Weights of a small masked image model.
Model: 2.82M parameters, arch swin, norm layernorm, activation squared_relu, patch size [2, 2], depths [4, 7, 4], widths [48, 96, 192].
Training: soap at rate 0.0025, 7600 steps, batches of 128.
Data: trained on capsule endoscopy frames (Kvasir-Capsule), 42238 training examples, 23.0 epochs.
Rows from block 10 of a small masked image model, named by matrix and row number. Rows with one number belong to one neuron. Each number is 128 + 32 x the weight over its row's rms, rounded and kept within 0 to 255. All counts start at 0. Numbers have three digits each.
After each neuron's rows are labels from the 100 images, of 14976, where the neuron reaches its highest value: "peak at" is the part of the image that holds the peak. Only what is clearly more common there than usual is listed. The data: capsule endoscopy frames (Kvasir-Capsule). In brackets: how many of the 100, against the usual share in percent.
# fc1: MLP up (model.blocks.10.mlp.fc1.weight, 384x96), inputs 0-95
# fc2: MLP down (model.blocks.10.mlp.fc2.weight, 96x384, transposed), outputs 0-95

fc1.14:116134169220134113120167174170128108109153134134115161110134132131106164138060073123110099144077095146150121156152158146098204114136136092108156162108123057139085086118132083108134126127137122164124064111108174155110113153190099104157157172115195144132098083177102152093100066102135092118
fc2.14:139122141057143156178103119130150153155147121124097120190125121095124119038129087117106131157162122107116153152177093104127110081123120219139111121129108075199129116066088129096119142113190143096139123174117140152148072097081114119104107161072119083068174113133136100198147145120123120143
peak at: top right (38 vs 11.1); middle right (27 vs 11.1)

fc1.247:096005159119107165106171169123099113109130114150157086091167131152067124108155122095150148091079157112103138067147110122109185134151136163181157136116121166145172099151087159142106121139154131112127189146095119131105081131171101138151123066163139132110102129084125118101079080084123187098
fc2.247:119144116130138104125078104093153123155136170128088131072132121144129153178169129135124084116134069168117114107101162121133152113126114166155100125090177122061103052102160127127173160119093164119067068133116072149096174185142204122140128132146197203126150111110134089118131140087174079126
peak at: top right (30 vs 11.1); top left (30 vs 11.1)

fc1.345:138111148103170142117130118069114124099084132180115100079142082098140193164145142122106165133071169058102186091111070139139147110116101124131101127145089123148103159156135196140142050085145152081150137152146141135050154091126098115074111102066151154090149106136089113175087111121110146142
fc2.345:128122118166095114135107166145095126133165088104155156147138163156098173101120121099146057094182141153153071161157182097109131079081152122108147153107170053118154113116179100116086144169153094115135099106104137144159168097142197116164071129149097148153056203111104104087110105093098114126
peak at: top left (44 vs 11.1)

fc1.101:091195090101140128133128154144092099146172161100092126097117186162114152149082199103089133161111153101114100144126134168107165144121136145137148104170126137073040165090203105139143132105134085145124125156156174106179151151198119098144118109177170147136133115136120116157115101084130167044
fc2.101:119165165105115177119143154080117123111166139141126144133129141103127055141054160206123114082115145141113107158110121151095109139138121145186122133120128121197116127186096082136061121151137161151136123118163047096131069124119149161246080104128112148108118173114122097115143120137099132086
peak at: top left (43 vs 11.1); top right (29 vs 11.1)

fc1.276:124164133135153110118100116113087161169082070177135141176152129153146115191126125156203122122155114125100179175148100111155162133093143104108043113103117106158132086066099128115071097132149114140110141125108162150201125220141123131086089104124116154136099157068069133159133110149156092115
fc2.276:123109133098060189147171200119183036101120131095143114141136113117089140124128135133070083118110122159108144117146118114108112121140130105140148116108105161134142107214137182116148101126116186150108127153118097136080155135079144120098124226146129113143117122102207170097080137131105181171
peak at: middle left (27 vs 11.1)

fc1.17:141183079185135147117144114097124170170112106099128085117119168161076136123162129175132157080138102138092083208113107119133182128188128133164148095124064121120104107188150125097143161106106112099115140122145074159150131167128128151090138140128113178133162161080159165072174058163143165079
fc2.17:131079118109161110106117059066158208173108100110086145141147102176147089119156090159132218074203154125115132084164139143138165185123166158147179105102118100104082132138193151075141109085125142136132120103141107093100152140138161121118161091114154136128149159110144154142160067118122112130
peak at: bottom left (37 vs 11.1)

fc1.227:177121125043115104085106114102109127164101161159152085114101106113154121114131104120116123167099106088082158135173141153088091145076142089111145124151138092123135109183133156058140162186173130092085067130116145147129191119108191118139088127113094161080117077075104145177087081118110122080
fc2.227:083128140186130097110189161080150082139158046088100158090122115153165137147160134132074133052126138133171126164064094179115100085116054166136098129085124115158114161061110132163096105135059143132156147146127121154157134132058135127107159122162104117153089154120130152116121151142132122179
peak at: bottom left (78 vs 11.1)

fc1.198:166140154137137126120176110125139111064134124169150117164115212158079114113086186187113081128124086111147138154127151121183117080124171082122096167171159099102165155115150125095196157102131151129112119128170121097167085074096159108098152100147154135137122135152058093072094175179093125133
fc2.198:132122152143104069101130073129150083136151194123135171169175120111159138101174110098181170104194160095145133070132136112116105178150074117113101120093116173150121112137094126126126168114133134182213098121104120110076160107133138180135144144149134075126083103110089144152182046133148163101
peak at: middle right (28 vs 11.1)

fc1.121:129153112120110149088102108103094159130071095142117109165124104149181134134167141139120167133182139113092158102112112100068117092136140086084107128097151171108138118160097164166166162096081127126093170092072170102181108118198112140173154141028168102142161137149151210133165104113139130156
fc2.121:157125161097153145133122105164079061165150082110147107144106124168148091135111171124089096131096145073095154097109123165105080087176141090150187110107155108126071143174065114150103114117020145149091116102120125161168129156139143151105138173124161145161148142166087140128187191155150117107
peak at: bottom right (100 vs 11.1)

fc1.98:150095109094108072162117143160158123133045113159088110043192129140119105177090121127158115118115141114079122102071129089196084092096096122176147120188168067117118108128117157078132112092143138159107130167180128115142165089088113090164163147107112122160171109123127184127101124140162158133
fc2.98:106157090129147133221117134176144115136151116110123120166140150104136110063119087100129099096160138119099139107162111088070153127072136168116104129117132173145173130159138163070164196147148128191218122147119122099118143141143089113149099178130096111122125089124080172099065162139091153190
peak at: top left (69 vs 11.1); top right (31 vs 11.1)

fc1.31:155077081135101125087148111147127135099129078071107076162140130115069135105138103097117093167159132170140104137142127145167167117143119153134140134191150137173181098129111126139162131126118111135103118003082104079137093141065186120149143129087090132116140107113087153125158194138161137197
fc2.31:080167127096131103124127108126115136171100195138117155123077093110116107118110113154122143054072087039117158141112084147079142136124092208132153127104148108153082121127063126116105151103171121134099123211110169130146134119170040103134160129141166149118128128069147165164121115136175119116
peak at: middle right (41 vs 11.1); top right (33 vs 11.1)

fc1.21:151119151115136063068107075078146155117142139084110103139120113111135123123130136092160129157123140137107074166128109127095136200112172205135153186180134137134123134092128163118122106111181113168055101120131119147115147153183144113147088065116141143117217106124126141189103136128131092216
fc2.21:179114155104107113108159077125132142113125121144145148142131123079105118131176087137145121074126170133138179087117128116128088090121143115144035087215027067128132106136140145157155143166138124124172049162121166089105166113143095117111116148120126079083127126133146172130177168132171169129
peak at: bottom centre (31 vs 11.1)

fc1.104:123112119140163125126117111099152105097177093131138111145178124093124207143112057112071122124101094140124123120129182203192123137093140138141152110177191150174132149123071180090134106139097159145071142067094142075140127132134119146159190127144140071092123170114138176100097081164097138117
fc2.104:116147086115108118136129103137151165141123168080135088100092112100091130148141061177117134133097117144104124162106075067099170061160126160109107112082106150102146109135176074174141163113170167140210122134168142124124111163165094148137148169204110137144068131179151103176136151144099173182
peak at: top left (73 vs 11.1)

fc1.339:140119166077124172143174157104088153204169171149090100135121158150135121154120113110111180136079108134068124144183135096073140118073209163143184102177168110089115073119108127108126124155193152156127125165108125145164117134119179050120086127100102160167145125088110151155117137106110130120
fc2.339:177101106147076127155100187105153077139129052118160108153113013080141171120131130119084124119174109110172126126078074172173178115130133123114099142083091147150126156130160124054107110101092118132153167177128123096065144135124122141135130144154133154073117074159122103142114161104149113114
peak at: bottom left (95 vs 11.1)

fc1.66:176118161129151144139093134149115165089108106125144107112226151134159161154137120172079137131098150085151141150136077121156072145063173125128105159170104165083141156195151135092096104148152122063140146156121179131134122076129137034107112122202105157125131104093098134106082158161119113125
fc2.66:131090098115155109172117064053110099145158093133173099130133120184169155147125110053129100131140164178145075168124171133073164031138111107099136119136135101127133118127146175154153145164138160124152134143078095165159179137122128156112084152100096191158076154141147087172147088116148108119
peak at: bottom right (39 vs 11.1); top right (39 vs 11.1)

fc1.260:093118136139079158110079129101087172144083093084068114108187115087151114148155117128124164093152074167197160144077122117145134197112137125120110164104112112171127085146181120121095082129131133107188077091160159183096150174125168158119148154161096137113191080126116137115080155166146118147
fc2.260:132137105074164200187139125136113133150144125152116151051171147045090096106109131056099151148170165181168120104105151173125140101156142153108101128076089117174154136137138100094111086163100159143143169179091053138083133112127122082128114161127110154166085106138106096123146093123095157135
peak at: top left (45 vs 11.1); bottom left (43 vs 11.1)

fc1.308:193160174147069105151122110087107106130118148107114142168178159149232108098136107166080147167133141174139136101093148131145135126119168187143087128138108139083163154193078148093159117089147126058112120124098149152135133164129117136113094139101109110151083137089125178076084136131134202161
fc2.308:136041101074147081094139111120165167071133104177163106103153155154116137087107204142083165107117089121071130138145125136138126143112144105129109189153086136092085134071180180118090183106086089162109169103120113173108175113087140082128114126165123144109096089142105088151101150138149095125
peak at: bottom centre (47 vs 11.1)

fc1.96:131080141088110108133108117122092121164091177137104118067139076131129100147182140075124111102114051129087158176118156089133195178159171144136082090120141152115147147171112099123165133176158136104125125142187095122087137101103173067204138130163113149145143125130179138186107120067134088140
fc2.96:150123100188187122102104073120113165172110084114138165152074175100157136102117072071097127141191206142153109147149125148148115093112134135148153112106132068109141095120128120122163099109127102150156182125047170099169172156146151154135087121094156102136120155066113127114092108132180126191
peak at: top right (63 vs 11.1)

fc1.213:152096051111165180118089145150118169111109127140130150132122157096163100175133104075140143143144136105105128159111139104111102095113133185067142147092166122169156082113151155140154144108114152181104097096175198090102168176185169173139159138057098132074090109073138172069116126124151141137
fc2.213:174089123163130117070137081131136117077153202128136085149131108144121134068158149128103113108150085119151117117076127174177141084124110096096150115099109189101112093098101115158160112122159124157219157117125103186129091063157135111103117122154192123178122107172134127180098142151050124140
peak at: middle right (30 vs 11.1)

fc1.136:073083139132153177151153168070119115157140103127119168061156118115122130137090141158138156163079099124054123096172151084102162178144096151118056168050116094118141170123169112148197174162132115097099116127108104101064139128133160099141148077150099135138154166176134129121117150115180145139
fc2.136:121154098166129153132090098089126184159081077085123151137150100194145095146118134112123127116109123142047125124050198133126150097138157152140103152167130140108178133108159153138130154118107086123078114148070149144161131110052075149173104153157110165182120115165101146094151136148214105124
peak at: top left (71 vs 11.1)

fc1.186:066146171120168127126133065126108138137117114121113140153106083159133096091179161124125165086067080126087095117190132210061140130107105125148135086078172173177141105157150104131131137085137126134138146152144122090084168167110131103162128126168133108129162107107148009116100124119151096130
fc2.186:118072093143141105162120140144124147078148195150167100145099128118099210104108119152117106187060141125146111122160144100142139093152129133157136140165157117151113097165101164078115069124228153137066176130113140138145115186129116140061097096138166190100116171111140138085145167134154101140
peak at: bottom left (96 vs 11.1)

fc1.314:120102108170187102173150116150134097165189119205137106122119152135075099053105164166104144140066098104096126129133173116129163143103143170155146118133159152157126136145135150051140136146117130115080142159194141113078165160146152143181133133172131105157129165133131079140048150083122069148
fc2.314:163137072130107097171095155128160158144124107133063128118117090127186138172099129159153187137130072080197128167115125157159121078117099154116115118128138121119132108082086168143177119077111154142105148147148123109182177180108104102139139152114118136181113121056098131208134127078082059123
peak at: top left (100 vs 11.1)

fc1.62:139112097145153141141082126122121111127132180145115097195129088144131154167166152188091148110096144083120117116017080102181138174105183099142138129146122158115108084129128090111172149072131110150085106125103112118162121186090136082123136079087151197105167163099142085144124166114125158176
fc2.62:110178123108108105135105131145105078163129093141129103128084152104130130099174098079096127125130172131088139110122137113086127167150111115104101107083120164120109110149120086040116152099166121168100157105133070099159115173207103102123124127126183114126194226151177175155055132143129138086
peak at: top right (62 vs 11.1)

fc1.290:121078137087181132155181146174127108129140108177109143118138148124143097102145072107119138122133138130069132118141111139158174149104098105141119152109161089073132187132141110119161097157164125111089109076145125150139063101090105135113147176213118149127181142185089097139074172131200185194
fc2.290:155064189183171111133143085129101151102193129115136140141172082106133137116153098123141109113130144136122170102087105093098096160117184116151165111100150159191104061231136111157166156084136143119139164143062150179133091150141151140141075077137188105108140171115143135138142155145157128140
peak at: top right (100 vs 11.1)

fc1.90:123133128066135178154107154120115148127090081109128133098138098146152153140140114176097113109141178127139185138147077081135145125125150107154079160099128126185172140067110130074079128115156155092122113153073173082113087147110135160149147065204145172172113155123142093084094193173119103068
fc2.90:147161119172112076125096107137129123146133140157090151135150093144143088134157047113122132138101125126130078164180166125180097186115129063117152146132081104155111093159151125107113145110134139162166108102131088092119161133139136125099104222035162044131126107133122144113133091161180193156
peak at: top left (100 vs 11.1)

fc1.117:182135157117154143133150200184176088117123117181119075126153142065113132095161121142147110076152109131165107169123169134182076108097158090153131082112129125198123061175115095147153135114100124082100125063099174162100150110141128149147169183085087094148105114139098108165128140129164087140
fc2.117:071094095123119139166140141152134114161160119166138115104122108152205081146089126202186094124057154110073173121092141163066150121171117088056124136140125137107145161091096095124120119147100110085122129154201109139107088156118125180076151130156099182135151137149084095176122143122124101096
peak at: middle right (40 vs 11.1); top right (30 vs 11.1)

fc1.373:140073159089105103139076073137122109165168170191103142154109102153156102140189113155097159091094115137127106086141177142157088164084164066176110171129119101157147165157109101126102163154096074114107142180150162126152160126098173162152117137133175171097135171078191103162099140122166139099
fc2.373:109149045168122120102158097072121164064083115098129137111149127129144151120074108130156141127115099090094125138122093101179105123143106109098149136147148165152100066055123155127174162142179146163171074104125113132065102126130112077092170091129118126168101125154141181191193168127125090093
peak at: top left (36 vs 11.1)

fc1.105:173087129141115121104136122113141160173191106113143134130184094124187137125126078140183098062112127189170134174161043132152099170158090091101099148162135141154163136101111096128207136121120101186083169129135082109130129089159144161077180135094144141151093078110137116104079137121128139145
fc2.105:127114133131124057093138111116097169110089165174081130054106128101120091091184124188185130120123107069077138124134131119131166174152136098105109141126119113196098126117080129213083156154142116139140109179102120115165164123186163121169140165108116113089147112108123056126125178176130131091
peak at: middle left (31 vs 11.1); bottom left (27 vs 11.1)

fc1.167:134159101146166132123138116157105125177101119115109119128129155124096163167122114135109211147185079102182110150171119156159107109150105086158153103110131074091082159145102138182082127148199121114169142092079187179097081161161109126146173131137125099082139122132169081070169133184169094145
fc2.167:096117133138143071150155154110108138159076171140119214120145067132158123167102116187130171145146143101124163116167113110094202171128070125157132121104099117070149126117114091146078162190199117119082090126144106093146112098123141132178114055151104156076107140145138125135122124138197163115
peak at: middle right (63 vs 11.1)

fc1.369:138092093138100163141109158128134175062092160151123102145130146076130095100093176130168126157114071145076097149143164131076137197158135134151089104119167119096119147128191090104105125164129157132125123181098128177150164108148167149170171060096139125121108125117112070111168114053127106206
fc2.369:151094164095145107069099170089091113145120126124156088135118158100091126130218131072126097083085186116135135078152145147137110041140094140143084146152150201136118094141094151086135091073136154097055104119110099106103090140143112096147138115183106128114171123081112111163153176136135121163
peak at: top right (86 vs 11.1)

fc1.137:127151150121181167183151123132097069081093116206205143142115119153110170122120158043139113118121115120141084144130081169082160133114113090097126116145136195129130130180149126144135102118130148122089134146162073126090162087079129132096113074073142083066123145150135147140087113100177175111
fc2.137:138162163136109118097058139124127152141127152065056121128173136159120160152188107209152154114148109128117131143137165066140104062127086111153106134087174107105121142125152170107136088158151150094173078100143189131099203105101140117148138132116178129177175108173089128122133127102071091115
peak at: centre (40 vs 11.1)

fc1.149:127150117162190128129112162122077137111108178122137134115171130124128158138075159188113142130113174165093097066162184136070092145086133094108205133117175108144127117123136131124143192099132178133153110143137196118122073133107109172137079095174120099104131121134207116153130094209151100119
fc2.149:066147118150107051075108127115132131093138058099136137166104069139171158160118119121138083186050118092120100123088107146147173145120111152133112207119127128219139134125112194168111078126150099127107103116145126165110138162123162082131163148091108183164135119090096127143151161125099123156
peak at: centre (62 vs 11.1)

fc1.88:102129107072113125120143085107115126093052133184142111202153133110122105177152118118129139127145128152074136104172146167150058119080115072148099102160128167093126134080135097153190099108125072082112147086084102114139152107133140081097117121034118118100060124141177118104136144174131129105
fc2.88:170111163119167139113095144133147133120134128060105154045142111142166149155159164156167118145109037126149126118090112102157217091197136164087118131057065112106166134135105133110095159175080175110110066166126123132117134081109121137139066125147131148139148134128110103152114122129149070115
peak at: middle right (29 vs 11.1)

fc1.35:121085150116162089125092115161144065127203096182140122081146173126104090120128103128155124132158117101158127151069129096138161127112109173139091140119134164104101152117222051113149169109114165142155090156182134120084105131169154091102125172141078145125139124088167027103109123139132129108
fc2.35:148132141129089115154097103151082134121110145152070082137088140106150121100176130134124158154140179142109079202130176168147104115133093098145113121168147117154094189160078072121142156085116126136125161038108190104145152143142174183082149101173138122069110042145135125126103133176127144126
peak at: top left (31 vs 11.1); bottom left (29 vs 11.1)

fc1.342:122153163114111158137128152101111148104153200180054130111114157132142136110127181094123134116097137161148148153186078133113150124111128149113113167133157115159125108205143160115124086133156127122070092087169125006125071126178149098198106156087095150178115105120087110156118121113141097141
fc2.342:138093122152116135188106060114138139128099089104207161152113103114107118147077099205173139136184102161079110127123174143118119186159153103117168122135086127086135202128119117125063142183162117077168161144131146135125134146112092172146143144175077086083143153114118094100124140145105129189
peak at: top right (47 vs 11.1)

fc1.20:073118172133133155123116185141128093150115132132149205134138218093181106156112148163087131164126125144071154155145113120156110096106101119149061125116120186109138129119166118127123138152168126106194077157185190065176118102063105167131088153132093139134150090124107136083126106130130121075
fc2.20:109163058104113123100109136086121151187105088152170114159115182098096182143144101121155155170082100142158065106117149094131118107068103097143142100148111117129152081076099049123144128131128084161142116090138123109122151096115087096118163113113161220145100053136168096168088129138148162118
peak at: middle left (50 vs 11.1); top left (32 vs 11.1)

fc1.70:155124115106111091072149106062140101079095122209095109116135181184158156144112116190099097107154071202132143164059128112124157163127133105119163143188116106126166121132156136145146132115153140096061091103128115186129131105148076130135114166130143120128127110156111196138083055116128162121
fc2.70:138079120113120090182160146186185142053171151086163155134106141065086141119200152143113111136120128185133112052118164100120138135172139077120113090172169092156084116184140113108141095084153092122120118139094156119175116151126185150158145152113128086098122100096143058121118142097139102149
peak at: top centre (39 vs 11.1)

fc1.355:058114166083164110144106159094131140132151152121137163146136121148146132169152131170083123118149125146134151092098099102101189140094174106078144106108167173114158096105121144175172119199156119087104068097131145167093130160086196066076089139121191173106170162110101122130063161123124139122
fc2.355:201192115144101146096125118124112090148084081147142078145179146121106173153090151086171102080112135069180127113191156181154134085124072138141133156119080108119121213179140176097087099082125147133152133162123137094125165136146115191130086091119127132115089143166126111149171121151119149146
peak at: centre (79 vs 11.1)

fc1.78:042148092141171181102113117119087167115136148192138163110078099103119136142124128146123162192129119103129066141139108177139139074115109139146150167142125166129137105076160118128162154197106173130180151146121167085155124070123137147141181111128203092157153162125120143162115180103098154190
fc2.78:183124089153127100120122155124117156143113140045161118111151130137152129092128115054109151164177134105150151134100139122127108135137181132102158093111146138104079199136151141159140210057149140087098114188127169122121104189130121144093128117070126153124059114217178116158115120172110110117
peak at: middle left (33 vs 11.1)

fc1.116:106091161127132098132107102146144082083191088110114126164117109090094126153165135126182151111070112126136066113193122120186123084126102123175132117115156126102175206135155133087141112101046125084148159159177148086134106141104126136122106159114142099157196132100131088046114140135078125095
fc2.116:109120179132102143045131156187110137132087154126112115127042129120136131100078105156087180123084129175104151153072184179083093152123085172148086078145091091156132118110178108159124138117161094136120115085143151139192117204130173158131122105133171159108138138141151098089107140119143131173
peak at: top centre (35 vs 11.1)

fc1.89:085072152126117129135137093078166148117156072170097119116094168086097140178103134118136133116122172166136191172112126071109134092152120145105105180140111197155125122121104120143157120069161177133127105098110107198116092131131139117101132125164045164122105079146116099094159157198101128195
fc2.89:106178083124129128126136125131167107116105136058115162112147162143106091119138121139139103110148108159116081107116063141163105165098075159128140142149091114091063102136090135160146192165120114128024163157082170129118134174109127129166145125122150140145083077088114093178155107081223124125
peak at: top right (54 vs 11.1)

fc1.254:096146098169099135047129108109100146183042146110074128123141114145144079144166147155113208106146061153107146129102222115124173096160161150123127113155113198125100117164124125154164106152098110084127124136110124140092119159130146088105147119134102151135068148134185167101171096163115156136
fc2.254:128099151103167120113144121062085132191147069080131086153137101114177092147133161135135180138083172185147139100147136176157140144167038127167157097146146100118123134072129083169110092152094112132116100099136144166125088123124160136181104132198178158138085130153124188112165097120088112115
peak at: bottom left (100 vs 11.1)

fc1.273:118144120078097123122088078098103123159111198088142072144145120088116099091146126165150135135090097149083119134131099105136137161071157136151130113197138066143089088183122194156147125091178133108138152079162158145054143138152207099118095122153106092073140122146123074154104157103157127159
fc2.273:163064172127133118042132139134187129079101144142140117143087175135104148109112114066107069143178103072146157058115063144180103086115097080116156143139152164150172165110132115142122109150125140182113090204146118121150136163114148107081100131121134126140066140124112129100106092183114109105
peak at: bottom right (41 vs 11.1)

fc1.74:106098136131127178169138164132089187109156136083144120149176130150120110138120154103140097153128155104149113100177137108149172130116118121012102094135109123182186121111111086150135156153144120127172138129104103093104108117112152065140135083106167091053199194143118118123038145146109124110
fc2.74:123147081170114121081090056109122145158081112149165106115155129148097146107117090118162102139101120106211135127124154161113148126101075113171180143116121167109123091182154226153124113125143128098123105150113089111145147081150103140074099105116163176181125168156104150105208066166105119131
peak at: middle right (31 vs 11.1)

fc1.331:108151095147157171098153136116094130130094073132083078106153138091061095110138109103146206076072178158152106092154172122177149158093143130131162123089135144163103123133166071088116126116092143111125182133105105144112147112104091142139135144151083152144130151102191115087110105188097170040
fc2.331:101145134119200149135133067157170142127128116119122178134099100123141103132088149143125172174099093152109144171103149129148146115187153141104144154109123065080147154112192095073103121167119162166100100068138141152128170102161187091117165098095164143125181154090160162119181131182144154048
peak at: bottom left (40 vs 11.1)

fc1.324:116179140097178102122074118123115067109121176164086148099094164075150096124172119116103121160106134172092134031149139152074152135081151102090110077164177160094143112133145120126179140134129156089149149130076109129180111113081146119111138146102157172091155177108166063140095165155114153146
fc2.324:089103139139132176137136097150102108077151117113184154177151125056100161185048146154187158147144092109201116151160083107189103140172154139141129177112133160174146113145182066087151100117122159126101116074112126155105147146178163122092110122108115078080168123136132147119121105150145089114
peak at: bottom left (63 vs 11.1)

fc1.295:123161131164156076124130143162152159196121087088157166087117162079162109052142091179116131095104177145131126091112151145172155066104055185090121149171132093141140125089117139148158148149089174104131121179125133129119127153164112144101135162127089061100126126116142124078136139142106037153
fc2.295:068136096180163073123126097174132117107134150205086148166101123079162097150124110127102123078116116126162179168167168124123100141135093110197128093116117115134156111099144150114120123134091154175151138093152065183089148137144120125091173110177140138122135059159108193153077149121179190125
peak at: bottom centre (66 vs 11.1)

fc1.359:161175054153129123106112089112131109100107189137142158150118150150135103108194121144143154083137127142092132167174121112128064139098109157057149104109167170125157081116129099131116139204053103188098145151141196140157129080162112124144087121135148159114139163072170167153108143154183151129
fc2.359:176110194163093104101175129168165158090095108127129099152082137138104154102144109122145142093179096103124150167095134036157135135110129143120110122137081103111116091120092191148092143141123117175135020150162111184128099106109120157132141085142166111120082115133120180181146133165156067104
peak at: middle right (30 vs 11.1); centre (29 vs 11.1)

fc1.126:131169137092133122181143068195098143081123171121196133111102099176066195157136100166128144140134188162119151156189094111093145114106104161095128149100116106102092136142133044124127062119147097131074190104125123186139106079156109130141106161090127163125150113184126116123105136152113139116
fc2.126:158098066108182153169101163105040104206104104115115072119128110121121111155122179122102145131102119138122161142082094167149166078103136093113107154105119156108135104151100121151085084124118156147154155164110102141133151108159073080130161134174163092229161145138106091092114093120104085152
peak at: centre (33 vs 11.1)

fc1.132:114143097123105137101128133005147162117116146086143145099179161159156055163111141086112144174125132131031171133118174127144104158195089119157127128193144153096134175100113121122124141114125117104113097110113077127144079157138162212152115114125112153181103128119150126134170137135166114121
fc2.132:146119122140133124157144101082130095176084073153100119070116088121128105124161149111160105130091090142085161133133161249131132109147173088139160149142156101152121153160145136145155126124100151156158129106084182166070128120051091096162207157114112097196123117123092139137158117161123098162
peak at: bottom centre (35 vs 11.1)

fc1.24:156129086064167095100188106172118135165131106108104172175148065153153170106089132141088128153142132106174079070166118136152104170116140172094114130144110113149110105208098122168149194186149132146163115106036157122126119185136134144134131177152056122117125129128095137105104106139143124149
fc2.24:117132096097133096086174113171098087082085115105122127109074108128091150142134085113130126140120152111148183088091110135153184131127150099181114124123147117046096116129115147130090100135134109139085189185127112091151127129099130179064080123096191175094170161174109194132153174182171123126
peak at: middle right (31 vs 11.1)

fc1.291:150085125139114184116168174145119114159106114174160121172113119107142163074073147133070107165113094125184186156108090105116166063110174119131187153192100160072123114157108113070089139174106127115134072078086096110098086149128142133120129134147145148080106126116077106165141077164116130155
fc2.291:129164188106096077189108083096146197130122146135149144159170151131139115117132122125157143102128110111092093110091154151117146090123171145086087171083171142137096141100127137153205126081126083124169131172105136069079163218141108092096120090137080121179170099160113180143170129123136111145
peak at: top right (95 vs 11.1)

fc1.18:169098164144088124129124158121086103125144102130137127179121157143074125120116092154090166167069131102136132168125159103159138076163113123181133122079148134133200128121179078091143100119047131112097129124093113038093123130149124093109147130059156121074139117118097099048165116126117093075
fc2.18:049127089165192162101131098127118140098150116091092131095180108159150191095121127130176140085135089142115144166128154145125094187134167154053110129109144135112145118130156131104115121150186155137073166105133200142096148082138107109161145144103087139085144103115136122027098092141166086138
peak at: top right (53 vs 11.1); bottom left (32 vs 11.1)

fc1.147:162081166194155131118157114138115114131153113151118175135107142104137095167070128097106047123171130098083118119131164113096136155161137084125120172114124177151068049097136125116096105143130131203170138174106101165076177130096108149100209161061118129108097114161113127143079130105143123122
fc2.147:086164094108132100082086124144169085082123164146139090125127172129099164059131142091161139142139122182129115159094132126116096101098149161087125053166127097106169170181144143179132118135138126098119104113103102147205128153188130125168095116174080122095183144132078149078172153097085122082
peak at: centre (33 vs 11.1)

fc1.265:117103180113060097157124095104161205162115140058145085120123131107172133141114101158140136074076165148127177164140147081149098127135113135088117078120098096088057112156069153149162181173103178131137114136157126141124158146163167104159101101150046144106091156100109154143135149107135126088
fc2.265:090062083146194107120132130102112082170172076146138109162102144125109172123127120095151150180099123070143098174132106225143170154134087141160171111118193095173158189110125100132129106148081089132104136145073115146149129180162144087142117158110177129126138154070097134109119144139095098148
peak at: middle right (51 vs 11.1)

fc1.77:140199112106164168135113080129079094122143119172155132174108123121123145181125138163152123136126110170113180081132127162108060105157084174126133100129159087112131145136134175124203107155103108158141142169139153151201133170130156177067124129093100097114126113126168171113145195136141210178
fc2.77:131094164174175133198134086166098188112158115136133134155164064072108118125146140182156107096123118111104124116093164071135106135137083097118132179132125203119072139174107095108090162142132109149134149126145081133086091169151152126095124189173151168124114136145089092060085096119177101122
peak at: middle right (40 vs 11.1); bottom right (37 vs 11.1)

fc1.231:110159133076156155125083146110111165112096095159136113101112120109135150115196090077131074135182118115072113191112087184155090121124111173138101088139133117182145123145145136149159107135160145144140109124192061050128091127140145095186152128126160138176167099147081088144109089122176140193
fc2.231:193117112146075078130152077141134153100091178123173200124102068106162118188130162189133159137131086152102177112075157079110138166159140076119171115150148124123117119147145161113118136101169143156123105141056139152087168106160157140109111132148178120113121175113161165165088120167119099067
peak at: top right (100 vs 11.1)